Weights of a small image diffusion model.
Model: activation star_relu, moe top_k, num experts 16, patch size [2, 2], layers 10, width 192.
Training: 6900 steps, batches of 128.
Data: trained on aerial photos of the United States (SatlasPretrain), 203450 training examples, 4.3 epochs.
Rows from block 2, named by matrix and row number. Rows with one number belong to one attention dimension. Each number is 500 + 25 x the weight over its row's rms, rounded and kept within 0 to 999. All counts start at 0. Numbers have three digits each. After the name is the row's rms in percent of the matrix's.
# v: attention value (model.blocks.2.attn.v.weight, 192x192), inputs 0-191
# proj: attention output (model.blocks.2.attn.proj.weight, 192x192, transposed), outputs 0-191
v.46 114:517488490490481507521508486512496529362477496494505503482556504489438523484511509497526516490502509572488500495468496474447500514471426486485497475522488498506493514489499509531465451600502503491501524495488516502494509484495479505510500516501486512482523484494513493522499464513495489480517483501507507473514472501437475501494516494463480478527487510492501527488509447502500500512445496511486507497497503509493506550508493503504454486487486492492521498493490535500526505522512392499481514443496492507498486519486500516486476488513509494507510520486510502525505465496529491518
proj.46 109:504515509538484514507506517509475469449520471495499509483501510525576489488508536462502516512530516536528478548516521506503445454546501550505514514411480509498560529511468496511506514484472494499525606518484499482522497480506513456496502488496462523456512501514532493477518498493492487466555518511491522513500490517497492482507508493548507504534506519510473499504480491515508497498485489509509516491472502453510490490498487494483554501482459487499468493488522459520406498531514439531501521501501513506500489525499494503514478480526484471485471516494511505507502497514505481509
v.47 102:512482506503509514505479484522483502525461485483515519505516472475525472520535473503470499492502481453603486506487480472487503502477494508496469503495527467522587498481472477514602520506488516513507518471505461501532470491523507487525523470504486509509456488475523475536496512538513494493491509488486443501505532499467463522499476497433555494467528507489514482503494491484485503512522531466490516506493502525520494489494523500513551487477473495500510507488498495517536513524504460498508505488486489506491504504511523487562490504492497475493498494495503512561416547488495510463
proj.47 095:541524493466513503532526461470523471538544530489519471489514514554503495490485544530488475493473504467489462490487529486451493531512494503521537500502496490480526505495465563526512515496478461484490539494527531500492489500496497536485467516499489479500505507495490492472488497513515480443484555506509447500515497508507508519508494500533470480496449533554445521544521508571512495507479515479509491506504483539566540487476475498496463534512476525504481508479509494470487519462543478502491525515483502510487537532457499489492501532485467513480546490475481518505483556480507507461
v.48 109:496500515484458499494501481512518576464513523571483526507466530510405491518516466499486496493491520544546538490511527517485502533466563499523528491468498515520549518507485494493505464452490502503499472509492518476449504523502491502499475522496501501506504546510486549485511517507497518511490485493511438477493514502448482517494521463467469502495495510493513544506499525505521500506476475483506469487505502512483493482505484505505427511511528491485493508499527490498456484498534469487490494437511531483492538526519494469484496481493517489531494481495520491534547460517485544447
proj.48 123:538542484501504501504508496509486483492508510502526496503504496502513502539520531528496472542503509508511570488513479459478530474525432513503508547541484483552548506474473458532487518450530471481482513498488503483497502515511500440498493501497436504514489510503519505512488500483547507466516511495496494502503518590522496481502506474566529501475498506501513523515475522518518499494503481501524498496520514534506510499488508481462540490481493474481496521551517446544498502487492437508519527508480499459537442505518512544514501516476495471504479509500539470516432481493500472508
v.49 082:493451496435507470502510507468504445488507514508512494469548511487497449509489493477480510498483499465500523509539487497498511451503564471503493498517481498519592487492492492487434487439528506469510559494493482503498494562514504482468509511513502485505439475551500514447516524479473489486522518507464507536489454516515504480501472509563566501523569496487505515537511497503506504529494502507498507496501501522498504510493528470489478461528514509495495489505496511517462477489515482498482518505526538505517465515520512506520513463494508514476494504485500536492507493495521453529
proj.49 094:457565468482503489468527527484485507504522544506506486511517551531476438489488491516509510482526494487505465452508542527456503502482491501542497478485484466497462498580509481516499489515503520491499516525440492490509531532503526519493507485519516501469534501536527493481504485494532517480537513464454500485488501504495435472465511454475471517491488498516510508450501481482473449503489458499515539499508472507530550500476478460489470493517491515507479527498505524518510475479485500528449445487481521513488458459502492520513497456495500461485488511481522478525503510484497502550
v.50 094:489514503495500473510495508495505430567491496479521504512465491503454508491494531496485479496522472506467497520535528509507495501582553464495519525514498522498463488496494468467481509476498483478549486516493471510511508482497490475497489498510452477487552554507427526523492493482509493514533497499494511523509502500517518536497486492552478501491500524508517491497485532507510487509510503521507543489497475481488495511492496501490469479514475477478452489504543484498443520491497527449434514542462488493508506517467489480448505512478495482505506423500537505450493445482519453496
proj.50 088:492507532483497527503499469483487559473435505474499468523483523490485505489531543470458517520502506492490524462502507505488530538483517483486518518541513494509452504543505546479497492483545517564515397517509485525543509517517475511532481491476547499526489520469502506504495528500493530563515482490494495497500541462507506500518522505458496514545515484515543517474554509501504454452492468507462508532452506479487486537506499512522498465529484501489503490503467522533535500510511510486489495498499491492465484533511532528503517489520447524502495518521495461492491489494521477529
v.51 085:505501502513524507468532494487537512528532494494506537479529507515527535498500449485511479503497515515484506520504486500491489463520437482518477472474475458492443458508542497475480468511499482511483491479520506493530528491468506507510488496491489498498526557520460504499483514525458513509498487516537498504524513482502561505475496548548509503484523485474490528485527439495484476501524471497487552480500509496478498435503510492532479504511499537523484454506481495475458491440494573518514505576520477491518522481486485475497520526488508535498476504513507470439492459519496452515
proj.51 080:504518534472506559471502509516530511516457481514540497480514436534510514482496523480489490495516497505483493521432495510513494515491552471498524490493490516530445489495526454486494503527466534479453484544521503492497509483518544476518472484479540550479539532542510511509498507492458518542501467483494526475526483499514518537499505523471516506533521521497544508537496482489443539485501469484492481524470521526499492528514520484503499474519506439503503488498483515525500495540516539444451475499512505480503485461477492550474501446538493535519498479539507509470508492516506500491
v.52 102:475491503491430511505505510502491487472459485546473516488453521502476469476534530495486494499501519526552507500487488524501524441557504522510523474505513498496527508511474478520581517450502485485499465450485506492508426530528491484512502515496496497504460429504521512492471512514521490509478477506493477508471516475406489493528433488491522507506489494511507522529514490498518506506508484456484490496521490525505473475483506445468526532511505507503497489493527492491493514513516453479490485480493503525480497547498538508477483499520515473488473519474488510495531508481493574501
proj.52 104:532496465466513473467530488517504508485543467497467486517464472503480535487481498520495430541467514482498461465518523458492523476445486479476496490517501503506531513485507446475494478472516486508507543490489535497511514498498548481482509502530445523537504488522509520503492527499576499483488501475527510493505497562522508474472520501534501489496487450533513496510493528499507521500525486470514518492507498515518521504521466504490455514498500512510499505519480511522455492493521430517455499501454536495477454533524488492473521492500468485466537500474521489495413523478492476508
v.53 112:490493500476481482492494513554527533483496478488512513499488518517398499524503502498498487499492507483552505489518483489464501442529495509509536505453475551503414493506507499489477521478491485516476464489504486525518498507469509534534489468505538479499522572514474536507503524474500479503536468513498444511506523493437514524510475472482479501455479507516487521490500508493524501520502536499507450509509479499522494526512475491507513501509486475508507496499498476496436503499511527489487498397496511495498535495488487502475507494501488517510489508513504505471581491471488471512
proj.53 113:459484516516524538495512461473438517532458464490502492515489521504549517540495509497520489536499457483503538532493492496484523510466461478549506552475455504517549518517503507513479478451571507485506464528504471485439477483503499490467488514507457505515507543486457507502501504450491500488470503510490492520489509518496517506500522467547514505545529513503553512475506527507508517502515456513535530504443482529478482495504510524486516490450502515495555505538508483521496489514486510465519508501515481454492477487490540523531508512494511453521493508507519518473484483527529454497
v.54 099:496490496503516477503474502521487499435502495540515540491540548486440465487515505523511503473507486519411496520515495534484496507488513507485533541508477545496479510468475490531411537479511476502509441484502513500479558504501493506463495520485500499510473463457497510505540506452458499502511476508509530504510495504454481481505493481541477500516467479491490512517489550485500519479455488516522463496518490505496512549502513497459488486527494452481495498495496503497505495486480484476480479542481547488505495498478503493501482555510486494497484495482513509462513435464495553474
proj.54 095:532448558516510494506481514481459527466520481505518499546497504478520523476506467504521483510525533496494504461517518506517479467474479517498474511493466489521512514486523498469517509484540508519485536567463532458505512547496463498505485480486454499512450481466487509538489489482514530523511490499536520511514500538505500483478507502504516498516536492506549511468516481457483450515531514516479514507492488451439468494497490462469515518519479501469489518541497560510492485502456486494503494495493474551517515459516515499487494472544522503472457561523468491475463497466548512494
v.55 104:489498522479487481470490506503490481477460478460510513504428509521507502522511504507489510504502510495493481518474449515512520475507584518473493456482497526521535480481501475505507532504526519507463552482511494515512514514474507511503509486495514531512523511491544510480509506517492467504498513515477455483497496480432460520498545504472564490488492479516526481520536409500512532491540517507500513469499489508507501431499521465480549504478510477516506503542504471498445500517492449512563502496512505489504477511525489519497503524463490495521504498482511504575535480489465512504
proj.55 092:473546485517514538508494501513511491535526492514443473476470500505455484481490501496494452543522523497507456461486465508502511459486475510475503503552496472525552504498465481517490490486501455472523499562536536516520507476501509522491508507525476507491527492522494489520523505518522520477470528499467472519478498545508441514514464478550493502523501507536511476488497520522497519442468492502521524478497537504525533496493459498472477529497476545498504503478547509501530477470477438484511502526490462491503476457469510477498500496449480499496510490496545514544426515501497482514
v.56 107:491499483503483524514504508421508511457525511534457520477543526525495540506495502506480499505476517563463506496491487511472515486523463508509488468489502463528572470504492517488432484464494501505489473483504527493507466529486480511509490532500524522494488491500450497486509497496477509491494492492463551476492506510477552498526483500530497523470501502478530515448467479473485511492489519468502494501522509519492512400500493526501451527501523529481521492469474499527506506527545487441480502478498485500491510520502541516458521501533501520476499533517492510505447463463480455509
proj.56 108:462495498509479499508474491513494519471467457503515551455515515513498448524514501465474481477494463492509486486486527470490508476508528516537508465429481528498429478536529482513495516515498520488484525456510533505526508483499523476497517523504512494518490518502519509517513522482513515484471457513462538514492463501524482491490535463458518479510518533467496507515518505488512515466505468444507504478463510520546526547457518452520523492496565510531477533512475531498489482545514471540495539473460498510482431484499492548492509496496483488486486488500517519491468468466487485517
v.57 086:499479504516482518513519527458493581477536503482509480548444516500576472513507494512472486511473480477434510475503500495499511483510471507497502462489520489530566521525518477499455516516495494512471537465487550495511510516521502525535512510516493509509454484515511476534498492537508489509479511475475451499503446484553483483531508536485491520532452503491494481476509522499485485486508519493504542491489496487495470431507493479526443504481529458457492527503480513528524489491489471515537492503508496493508492506522515531508506511518483488500502527519497527562480515477525459546
proj.57 087:456486489536493499548517484484471447505506489513527502426483493481485491532479496439520518486549497523503522492567504490466478476501525547510474486477504519451488467523497481521491531516473495497465511482510526506491529501507491519458506519531532518506465519513523494505551478504494511545496544537463477526442517502516474478494503448490464470478538532521471514542535481492507426480476526499482498479521490510489516489444509478497503503495514474467482517480521511482529493470480481541512513488497463509511499504511512498485499490489526502475508481505480560518499511460467506538
v.58 117:514490520490489495482490494492504513408492544519476498468453504505526451499497519496494515505489519545534505514485500475489504495434480491515478504520513489521543471493474488516546507494494486500472488475502506484503503536529504511503495492516444516515466432537488488504487494524537497493522507473527446485488489507525484505504497504469497505488477511512499509507496541488491504513491510491495575492506502519503495539509520517490501486472524470501491523524483497522519512551495381523512508414499518492501500527528498516505500483502514519531488557511513503500514505488501576540
proj.58 117:505550473516510495506501522503512449455540501489504491536467516469494504493503541517497515520466516519509514488531525493490476481542470478511516511490508483479555506538468515509488516477520478532512579487488486502526492482507516526525478530507473503485482505494551500469492485512552459486507538491450469485501508501486510537506518494532496470475484474522429504510470466470534489498466476531511461477551534507488485477530516484482457479483506484516485484466493516466449478449504436565540474483485513499514523499509473509479520503490527492505526481464536493497492513494516525512
v.59 125:484525493503484507500507501463505539500523487392489501504401492466502530505494532505489484489521497460439512500495487505498509528522468510516497514524525467498541515519533488507406516519493483500528545518496504487485504478471528500477509508497504499504499526534460510480504490522493498498484515499515525486513402516578540464495521506488485498503518497515500515515464441511481506500487498475489475505489492481490498435489482494517471497506547500496475501480489484487517492491509489481487498548495509477498508510495502492482513491502463493473503564488525505499525513509523469485
proj.59 108:473478507571461541520479503497492499470487520501484478533450481445505489541489451470481506472528453544504546492526506528459498504514550510506522535492554519486470502516479504487512480521495492512477470486505529522521467477505531503453531535520552511500495497497504509520512525516511523555477500523520490515486448532517431468450491477491483497489482547483486496517502487488480460539489517506499522521509484487539512495464536505500500486520510513482514481481499490461549482505513487517490518492503526515532535533543514530519520520488464481503485466483542491534500504516498526540
v.60 108:509520489486539468521521517505513526434583516566483536501579511494512491485494513521500490510505504533507463491498550482504495554514385522516498511469485461492548484504477493539469517521483483503490470516498482485548472486494482538501512499474517514487451519507482469529480470527480487470488483518486491483482525495438495491503493539462500505508489486495502480508491473492505516472495503488503532523524505499488493490495495506499510488504503514525505492506481476498525512484507430495546490511482489518496492523497487510537472523523510486515515505511502495493509477483501412521
proj.60 116:515475504502501532511524491491482448486542447481513498473533463496541509521491522459510508487455507527503468523516503497499452508508529519493505481407478513506479469503498479497503524531463515481474609487534520455493549481507553506511509508482512503506492522494521521499526498510535513483534538559485500488494492483516535474498528491499482483503491499496474523536514491514475513442543469483530498517508503511511546501475473477476508494531479539525470503510507505510450482494488489529506519502489490517492495538474492468514500518474504539472466522481478484460543494499491466507
v.61 100:501522499492487518485474493461498491536522508489495469514520483511507509518477521482509480518497498524478488501501442496500500507512465477517514484529499509514476490518536498472413514512524482518487517474509509503526472506485527514531495525525487480496487568544494475481475495541469525513479505504535540526523453519633514505518506517461456482478495526464494471467532507476506501488511499475513518520466485475503506522485507494495495516523514551515502509497463485496497477484482457551532509531490518519510521493508491490523493522517492540499512509487491492497529502495535416553
proj.61 097:488479482537512523498490486509548479470463504495463511490523432480537517500497525483540536479547500545490517532452538505473485529501539502503495478449507499516462488486510453520492453524472516505492519534468530489485512503493506496486508512499580539482529538573520505515505485510489502553503485493468509496541500462482514484471490487469471529463505523502463510532518469497499487502512497526487523504523513521497514479481488493514495455503508493513506495477509497495532475499557521487489515479499471498549499488510476508487505454495538479502498503487507509518605521521524503496
v.62 098:479518507539477491489500510516488524448505499550501486479486483527530481521484503477502512483479522516612505514516501476511520489400567498512521498482532483498477482497507547499593499516519504505494454538496528514523516513513502497508504462519476490497481498495530512541502506533517506505504504482481454500522562513506476495508506519478556489483485514504503446490532570505499487508525524532496463494478498500501482482491502507510504529531493466498486517538501505532488503522492515519514504475475486515500509514533475529562496497522525485507499508493477515515497548471501492493
proj.62 089:514533467449500493540516521500508468476545520501513469515516484467463539520516517494518501518507504492499528513536496478491525498549433557483514488531535530487544528530493491488493510482476479511514522504527505475474477501503455504505501516487457468508514530493497478507548468515527469510498520517475474541497523509483561511538514481524482524468507511524455490489523505538511550450494480513512523448553464525460492475491518494502482465488468508505543503507493459481528530525481525495528531514511524500466521518460508501486498452487464482504512466505537497516501513498530466456
v.63 113:502483525536512503519481491460486540493479503523493520479479511507509512478522469511490531487502488550513504523476473532496506504445558507503479505524501507480494486480493504514567513454510497497475475505489501501520498497475513499479496501504431497499481461506523480497502502509520502523515507480510465480506501484580499518495507488497527493490526498492515458512503521499492478521529474510503526477493511485495500376507518502506445496484502481480510482502497511505524492506462533522524501611487529510516528497505489498513535507497501481496494552492525489498409514485477522459
proj.63 112:565506524456488516511475554523537481467522553495499491502497500463463530462514512497523490475534511490506506466543531468486500507487498535478515471561494531508479509477521492492501494516483479489512494476523513495459472528491478498524482511491521516510512524460498502517541496500544497507527493485490490532535492551509535540502482518462502503473488531546481496500535506457476476500515520533499494459496485571492482508504470533496497492565531492481461506511494536503560496504483516482448517510477525527472543489505462502475494529475474520488512447476536511499458518474503529501
v.64 100:513527511527498526506511474518503566473458543512482523492476501518442530498520508523523493499496514495511470518514484490506512524491459485480538532455544545441443497487503489496496522494508491508512469533479477479509484517484488504487496508509500479489473496523505557506512482507501507500542504497504486522523527498481558529502474512478465467494510510511489534540509501496493491506499507513511469496520496486515507441501506497522523480478509484527483512514496488513500487514530465500440525344493498503505494492498485509441505503527510510509496479456493495531527527492486475533
proj.64 107:502499470487476421490501520488500498486513487513506474478490508513493509483473531539531577503482473508492490509498523511485479471507492513526468490484535512502524535484472504485499468482507417523523456516523474580509471499497477492484492505526480507495496484517493505502525505488468527513507491481498495519512536507506496515525530436503472515507506508473520533508438484482488498519488454538529519425469488517491475492434535478502494516459524472516517505490436447477464507514532526491507508478516526503528485515516503473548501521513501502493484522499484534486525508546506470499
v.65 109:497494486526500478539498487479512525576443516511503490515527491502460491501528511489504522506497488453537518500477476503471473514524576489497511513510517487493437483522496502493435501429502494484517499511507518498513480453518470496516507454501447466481516452491492527505477518443494485504495462478504448491498426517440502509478481470541516486502523509493480499529477539498515490501486494511504490509513498481512504516505506491484480538469504536479506496501496485488489507503470552477499491425500524506491485502514493492543495491458513511513490517474486494525467481507539565510
proj.65 131:493494433509475504493468478489507500499479524516555531505473502523501468492503481501505537496527540531520508477506518484502533511506497496499528504461530483478488519488459523482515507510491415517503499479511541535526509495524524453503522509504531489505521499483495497510505538495504541543508499519476501484529523526519490490506482490446468505440472533518497489498479466502519456495505534536492477522491474495536487491439491512491518486499531516501432499487449493495412513548506564479518505470465508532494517532476495458508499491497543510498487508494475467509509520517534530471
v.66 088:488494502472510506502507497526502484481486471478527479496436503489580507530504454504501475474452523463488501516511506474514482488491488510506537518553533471486432525524469483491527493449483490507549541535505496525521468517501492500501503501518493523481482522482479481472519520529505482517512467512502492492487546472493464507498512491536588487502529511495498500509515572507470480511503506509493470474500515481526461526519490501526449551512532480490482485521506509521555501519514552512510495519487529505516484476531492514485517498515502485532504462500477497567479472517545514467
proj.66 104:499505511525508515496489493508521499497496512515564487529459522522508490522492471480517485500430450543481494466495505480543540501482491499571494485480497513465508486556501471518491503501499493464507522537489533477469516464499504491487466498428503495479510489466470502488477540486497514485501518482477510482467488497490528496472479456469486520479562468502517482542495483458501459525494469508501463519468518532515515484478481475482568522489523466493530512481441511495474485481467514518525498483497456512470501439545524499500501454496518499515525512517473520517512533465488500494
v.67 080:498497498506529477470500510501477435548537471461538504502480502464506496497529468499465484486471512556469503488472515505491500507503495496512471498514534522447521463514471510537548490544499511473518453508499476484466517477499520495511489531495530521524505474498480517514474530466511480501502509512520489495432500512465486485479509471487491513499479475464515479515506541500500526489521499508526515502484467491516531553516483463477539521526497513543495499479538492492489518507522482485514480569463513538452502534494520517547493505507481510490499448478500533463507472543551577504
proj.67 069:490504507474507516493507476480480504490493489499514477488535456535469500501520518512488477482542500480457512480526462495514467509500513411528493506503517470514489478517511488482503505508468482517520490522529513494475528469493557430536516503495515522539470482469500501519453532516552504540503490484471501480456515483514513511493535479496487501495506417546491508463479498534489510520559541554498499513497570479493487505464525533514448501504529522472515496519469512491528531488491496473479467514506504500504517469520515488507521558523514511504512519531524491469499500458524528522
v.68 099:502503505493481489468477498489479556543517470543487501516578500489452550480516507479515491506488491511626461506496489483494516489500544499514505521443495506512586504506521500511526484511501478502518520501499479508526514505480496507481509496505509490489506536511498510503488483562483520499502480488511562514482478497456537475512541487484522507484461497490504563472490461493512476496519503511481406513500490459498499491474517499515524480493495486492490490500504478477448512498490524497471507468501479535500478519521489491543495491501499513523503523485491475524496498468524501525
proj.68 114:505484487550501460462494522509560488478498567519464553521513478494514491507519470471492565515501507463499496518506509494551497525529522468497505504470509497510462504458499488528503503537494472479488507502478478518474455553494461493444513526480504500520470534533541475516483444479484496502489472515489528508487500523521479497520533499502522496502491537502477496538476511473466519523517481493494513451520492478496502514496461476516469497494530524524530499481452456479470503504524513528464518499499527456483470528503495461453477518482511480490451460488470515504515453475544491509
v.69 105:508537486542479476520498499505499530457506473581506521501534492508483493496494497497514495518487527549550470484506538450511509475455484486491540478489512489459497504511494487527480541566500462503489475483495473472494509523517482497523509451515557516495467454515485509543525491539470506478509503493503499506488570495482510469505471504468522511498466523543498568499488558514477510500504520489478416493512503457513504463511489482502501474516502510502506508476526490491460480494524491493538504468475505508503513487492522509510486489539529488534517446491480530503504491451508506523
proj.69 103:525484483553508502513472476480493500506491506516473487492534472520459489518488506542507573451483472492479519507486483524459451522550537465544476488506507510532487516440500485526490471500494451528516463494476508518487472561500497475469477499488536449518478500521491503502502490516518540498487478487502526509487541515522495498520562492526489482506512452463527495507450493482505530551518499524456510443502466511484457495468517493515499522458521490497488478459448480511504483482482517495538540500509513503493500516521510507545499503493551481503459510502456508492503500514491475505
v.70 096:470509522529511500513505486528475498471540491601458518510546499505464479474490474494502502523510460529552499504543535451510497484517528501497496481504534473519488482501503494534479533502514489520498464490490491496502529503511485512492524492512528501495498527543508458542474475535479506504504494502521573485484530509490514505513534498588547513525495515518487561527497505498495510488505489483505501515508499499498500503496510506515467541522476514533502477475509464506526507536534563554524507564508502525501513482527517520510511471517531508501491533539499484515446470492525526496
proj.70 089:513492481582481491481454458518520526453498530489527522519511460500502527511503516497519519488512461540549533466511474516542514523504533501512480500516514492477466551475491543459505473515510511462519522554523517464459479493500449505487492527475522486495514501565525501468486512516445492460474445520503539487502481513501497448510501471468542498481495492534516447469535542504501507501518505546491483520477512498524496516493534516530513531515512511531512484487488497547487479473527517511521519502504509482494504497496488451505512509491553474519479495498469537516504483485488514515
v.71 093:532517481530500500524482482497507527472428556416540491497413495512487476484558509515485503519511501430514504503499528527494522536450428500502506525515540526501510505510497491449492503448528491510481525497490520504472531513498508514478501470520475511492508547517485556486511506512509500493510510503509519516505480458513473536502504500437470478481516506489497511512498489495501512522532500514515545490511497531508533495484490495510470535493482507502495489512501507505517492489533494509486514552518476493491483518495497495449481508484504521526489520496529500556541488493475558447
proj.71 112:439446517459505497479487503513476509502492448500512479487474491513520481482488519503489500533535487469468478507511543512470471485492490506499479501469510492473494443501488541498512493492470443497489505508506555473538518488495556536546518486486480457555532512499457502526506493502517527550488525478484485494564509487513517486477479506510412526510531467473519506488506489548539559478514487488504510515510508529486517485514481514504556486502488511523551492503506518494507498535494522511501480474494480475529483501500465473552511495524474487498530505487537470500516491511518537463
v.72 096:522464475474505494498493498518472518516452517451522497503480485501520498513501447481521494493489524406530517502512521540457504499503511487504498520515500506463542510499505487508528474405523521471475492547508516497501533531496514487459480495493433479494484541475489520470500494531522505478474510493519474500500481493477493477496490478495523495477490483484517496491503456496510491496501526485466486495507491489500499482492510528519499487494481465496497455493504490509527500483494494432476494372500468508530471522507479472456468496488480519482495522509514487552520515535495470498
proj.72 089:457458490482514481487510527509543499514534455511530475537467518503547452501515538451523496495519480453502477512480535468521507486508448498493536495409498490474501453499468523479484493510486463533487523514481524553498522518508504507493448503482469461509474526511473484491493478493498507479517526493528471471503488514489481464482487453485488486497516509500471494547457496461477486522464464538507489475493533508490512504479469503492507483469458494508487523488488504466455468535509513533476495461477496515521475459459489489545496540497491536495513477519493477513543497489493530491
v.73 090:521489503474468441484472495546492493525527530439469496510501471512521517473528533501479527482487515547521504469495500514557500554450481512501555502480501530486385499511509529508552483561500466493505522506489491492524535501481512520520500518484550517498532498509487515471507488499487486527494540489537519472511484520503556469485541501536476521506502478525531470488498485532499497491542492501522496491520506504480502476493487486495496547489497515526463505520494475492467512467499525550497497550512467514490530483499494493497509470477496512500501466466492523523520475544484485499
proj.73 084:468511494488498505462536502480508504496506532496483487497496476501479501531524474489494499519576472573508530539545483491486502467512494518471487518505534478494515480491475500476508519499489488503477543533500482512488512447512527453475537489496516499555492444506524505541509505516524516474513529523451491496514545499506508513491495517491490523518515517455521481505480490489505516478464539461466484481502525498477515477508496522523520488509447498519559489530495469536475517472484522539494524531531492465495486490491539510477498553450499579485540490496530488507485482523450455510
v.74 091:498529529502536477525484489542510443491542497500521521492519515480492511505521497505500491503516491550543518512485496521516497572502484488515517511513511491488496535512478510480554498511489509518538470509493468477497508513478468494523525505479481517523536504503487524519499511546499473507503465486468485498490479501592479500499450492539539494508474482495502530487526545501501483488518485506506493500465492500502504540491530473517473486482475521458499492519513471518577537495488555489530491604502498517500464501532499487540506498518530502479511500461499499549446501496526548512
proj.74 098:523432537497530515463489536496483497480486506482529481569497533513527514483498465481501453511474470495502481505506507489551496527532520462496495509495480489479482467506498501506512499486468496470435551485488542448441487470483503479472499503513526498532496472488511490520474494501488451490449537534497486458505497515507514476492501530492498525498534499505534460520516495515509450481538536473509504500480515435485528480537497458503506501522507534526566508493469492548489478483502504481502511506519500455473494491485477516493478487536521503485487494478461485522468520480563505497
v.75 099:483493484499480518451510501482499551518480512385495504500483523491484460505561536504490522506496499507481472492500491489457508458434487496477497467496502533541436507503533466494494522494487511495475520519504524495479530528490494501486494491495498483507487492516485558438507509504531498496524481487509449496499463490434478443503524486554496500506503495502491529518503502509499517513519524511507520511516523508488496460514512507495563487482505528503519561490482472489429505489522518488463503500507506489497505507482481506485512511483506487519503502504534513508461504489497589500
proj.75 113:461522482476492514494492485483521481524497499499512498494515519518482498523484491499527545529512490508500516502500499522431498463494499498511502496483467516488499493446490494533494582491500422547515505481509525498506520497492488492496461485476493543474503485489491495521506506522480503521549521514493498502533508469525555491521507478461388526478497497506500497511466447468526523482485476485480475504482458503531487489474526534526498487458494503510522488536482540483480529495497573519527512481517508505496495519513514530526511505484491505485550516484547469487483564528536508495
v.76 085:501484475506521509496505481479475484526490492538485528545413497485461473519470492519496471492483509533517508487517535481484495469467551488473505515484471514491542513474491504475512490526487480517499484509477528505495504487479461495471542527489440495505560514497492477485521524503521499495501480503493553510513547487502525454475493512466514542500489513522514503500491512493506502519475503513520393494536481505515506491477512492498463511509479412495505518518521482480491533549495516466553507447495501518529489490496490458523502501518510452490490525524476506471511534475508469528
proj.76 096:508496456531510499518480478491523500512452506505514547510496513507487505505476499497494496501476502452497515500500491521493478510510499508525532503459469497519504509478519558542465478488496533468480497527516543531465494499491534471471514479457517493537513521560509509480487443459489499518464453495521531477485480506482488507504511533489487456502479502511448477532493512497490453473500499492540523496471445497500474505473512471505551436501513495483529531451497489563492486526539511511521512511457508489420482529485511465508491480500536540490498503514467502469520508505485514558
v.77 076:488458512460460531519496481540499486547509499567507480477498465512548486496508507522492536484450453449537495517516486498494510550530451500506521506480498461490526526509514471515501489499507487520503555418524452494529454509528493504533505488523533503480471479480446496482501505498476521511513485486477443503491506493482518496504456513418521462458533519496515497508515529534483492516514527523463527492469520497519468519501477504498474479506545525505508495537504502548525466487473520510533499509497513460489496469498510523496501493517515496529466520508487496527483495496479512509
proj.77 086:508487503508480477511512494480473521511496539504493480472477488534532449544509525484513510500489534502533483485458519507523504542469518456477506490487545521498484506526483534530509523499478472446487491446499542497510480480518498558500539512465524541444527521441492500501494528474485481513497524440452487531451475517512488510498474480521506485485512507519517542522533474453501521505511495476516462504488517531487535486524537500485532495463536537525484503443473451529508516506522490486487463486473445504491474529517528531477483499504484493503499474507485529520498514451486492475
v.78 094:511472486510531518490494503484486465460481474418510496503487524488515477514489488497485487487514502546441515519489504503503501497482435509512518468531502482506498526503466487497504482541481495502469486496529532501491506522464513493481508512472452513523495546488490496492510518531511504514501508510484554486478586512581511492503525499409422492504530472479520533513482501507519509508493530475512468505465509506502489482509502522502530489486489465496502515495480486505525491461494409521479497503477499514497485528492495484523512517503495513478499458486536492476515551522494453493
proj.78 103:533510541460547461522508467492495534514503432498444512493528474523481519523506526473488483506528494472491474507496518481493460484500490484503510515546470477560540463553529458511511498476472544510502489524455525498519504496495502497523456517470480475533509494487513508521497501505491487457453481504482512498516493487473521506507479521547492503539517506479475498494483515531524489501478496528493530492511520486497525495490494491493491555522450415490547491510459493498570489461512450487495493521509519489481475496541489523454499494496524508495506512520535480475498545477522470516
v.79 095:507503515474480526492470488527462522516490548537474481488460480509516503477490509486491508489510468449591502500488489506511496495523595490482490493474449510502512519491525482501513491438482491486452533513523513504481511526517506471501508509524554500507538487504533501476519508560533490504486500469515466487546447510505482517491514507500545479513511513517489523512501483496508490522535508480522427482464508504499497526494488498488484528462515507483503515522537483503471503503520552514550529550508488477509518485556505524470513518520507500522495475488488501449508497487486489441
proj.79 092:477508486555527495480490448501508480484459506506461503459486534501532486552495478478519506502483481497484483495483512493487523549476506478477512510469469492475477507497518480491495543529472525482531559509465497470454511476510472538449500480478517491469544529496489506480500506509494487506508548521498479516538499506507487502498498506483512556454481507507522484540535519563469547427507487476508496522495511505524475503521501518483568461498541487519544510487493503490459504487524526553464485516474514488473545515487535467476507537490474475511512497479496490501507488498482507447
v.80 107:524512491501510544476498496471527531503488520424492474504386523516542490526483503520483479484496484462463485496510515489486509474468476475489462520516487469489518519503493493461510475537480494473495501528514541495457481514496503501497498488494440477515545514472469509434504517484519521514512516506506496502524450494571507508500477534470508492474504507478481463490514506498505506520505498529482502475507490517510516526490478490507476503473492488465471469505518505493535516521515479439509498432506517478499498526528495472433511496509491456499504479548504498451466497504489505458
proj.80 098:498508537471523522548510505500475481518486457485516489510484494469501492526492502462496426509503499467471494487504510519489542477499472487496506505467447536486522464457544508513510525484504580526489490490484485492500502502493505542454467475475454507501506517497513499500533529505502488512478512506569463473501510480462506495479502551508440522547490525517504497496522485500525443497511521455536520536515481507491514499486498474471533458474502498472516505488500509502511478545513476490539473500503477509495509445455526523498507470526522511494554546486507476480514509486534545464
v.81 092:503499519501520462491478502576532477480502474572525485494469485513479470486475493480500505497500512456537486497502467521470491482487553469530484501510465453486472488505465492506495490536528511500470450499490475482480495487480497498507489516505542531505541453461512505509504486493504505478489501498496496479508552500440475460462537485553504521508479501508518572481543540493528498517512492479504427498508500468538487486508497535530496520517495497507494484475504482508503531513505497530519506469483519493508506488513502503525498532490485474515502507456470481458533510530512596524
proj.81 103:533520457570513516487519496494476514521505461500517513503518517469496495478482502441496548490543547511469493442480492475484519503526555470524490498480480516487475564539505525504488553534509438531518479544511546537479493521508534508475494489497546499499522509497522513474530503526497496524509463470486530484484502491529521467501491497464503510491517466543506495522485516468468463478476496482503540456471491478500498499490479514507520507479535514513472495475508497526476507494533521474470489493473538524492484492499534483515513503532506554475514537534492529461524537494532510543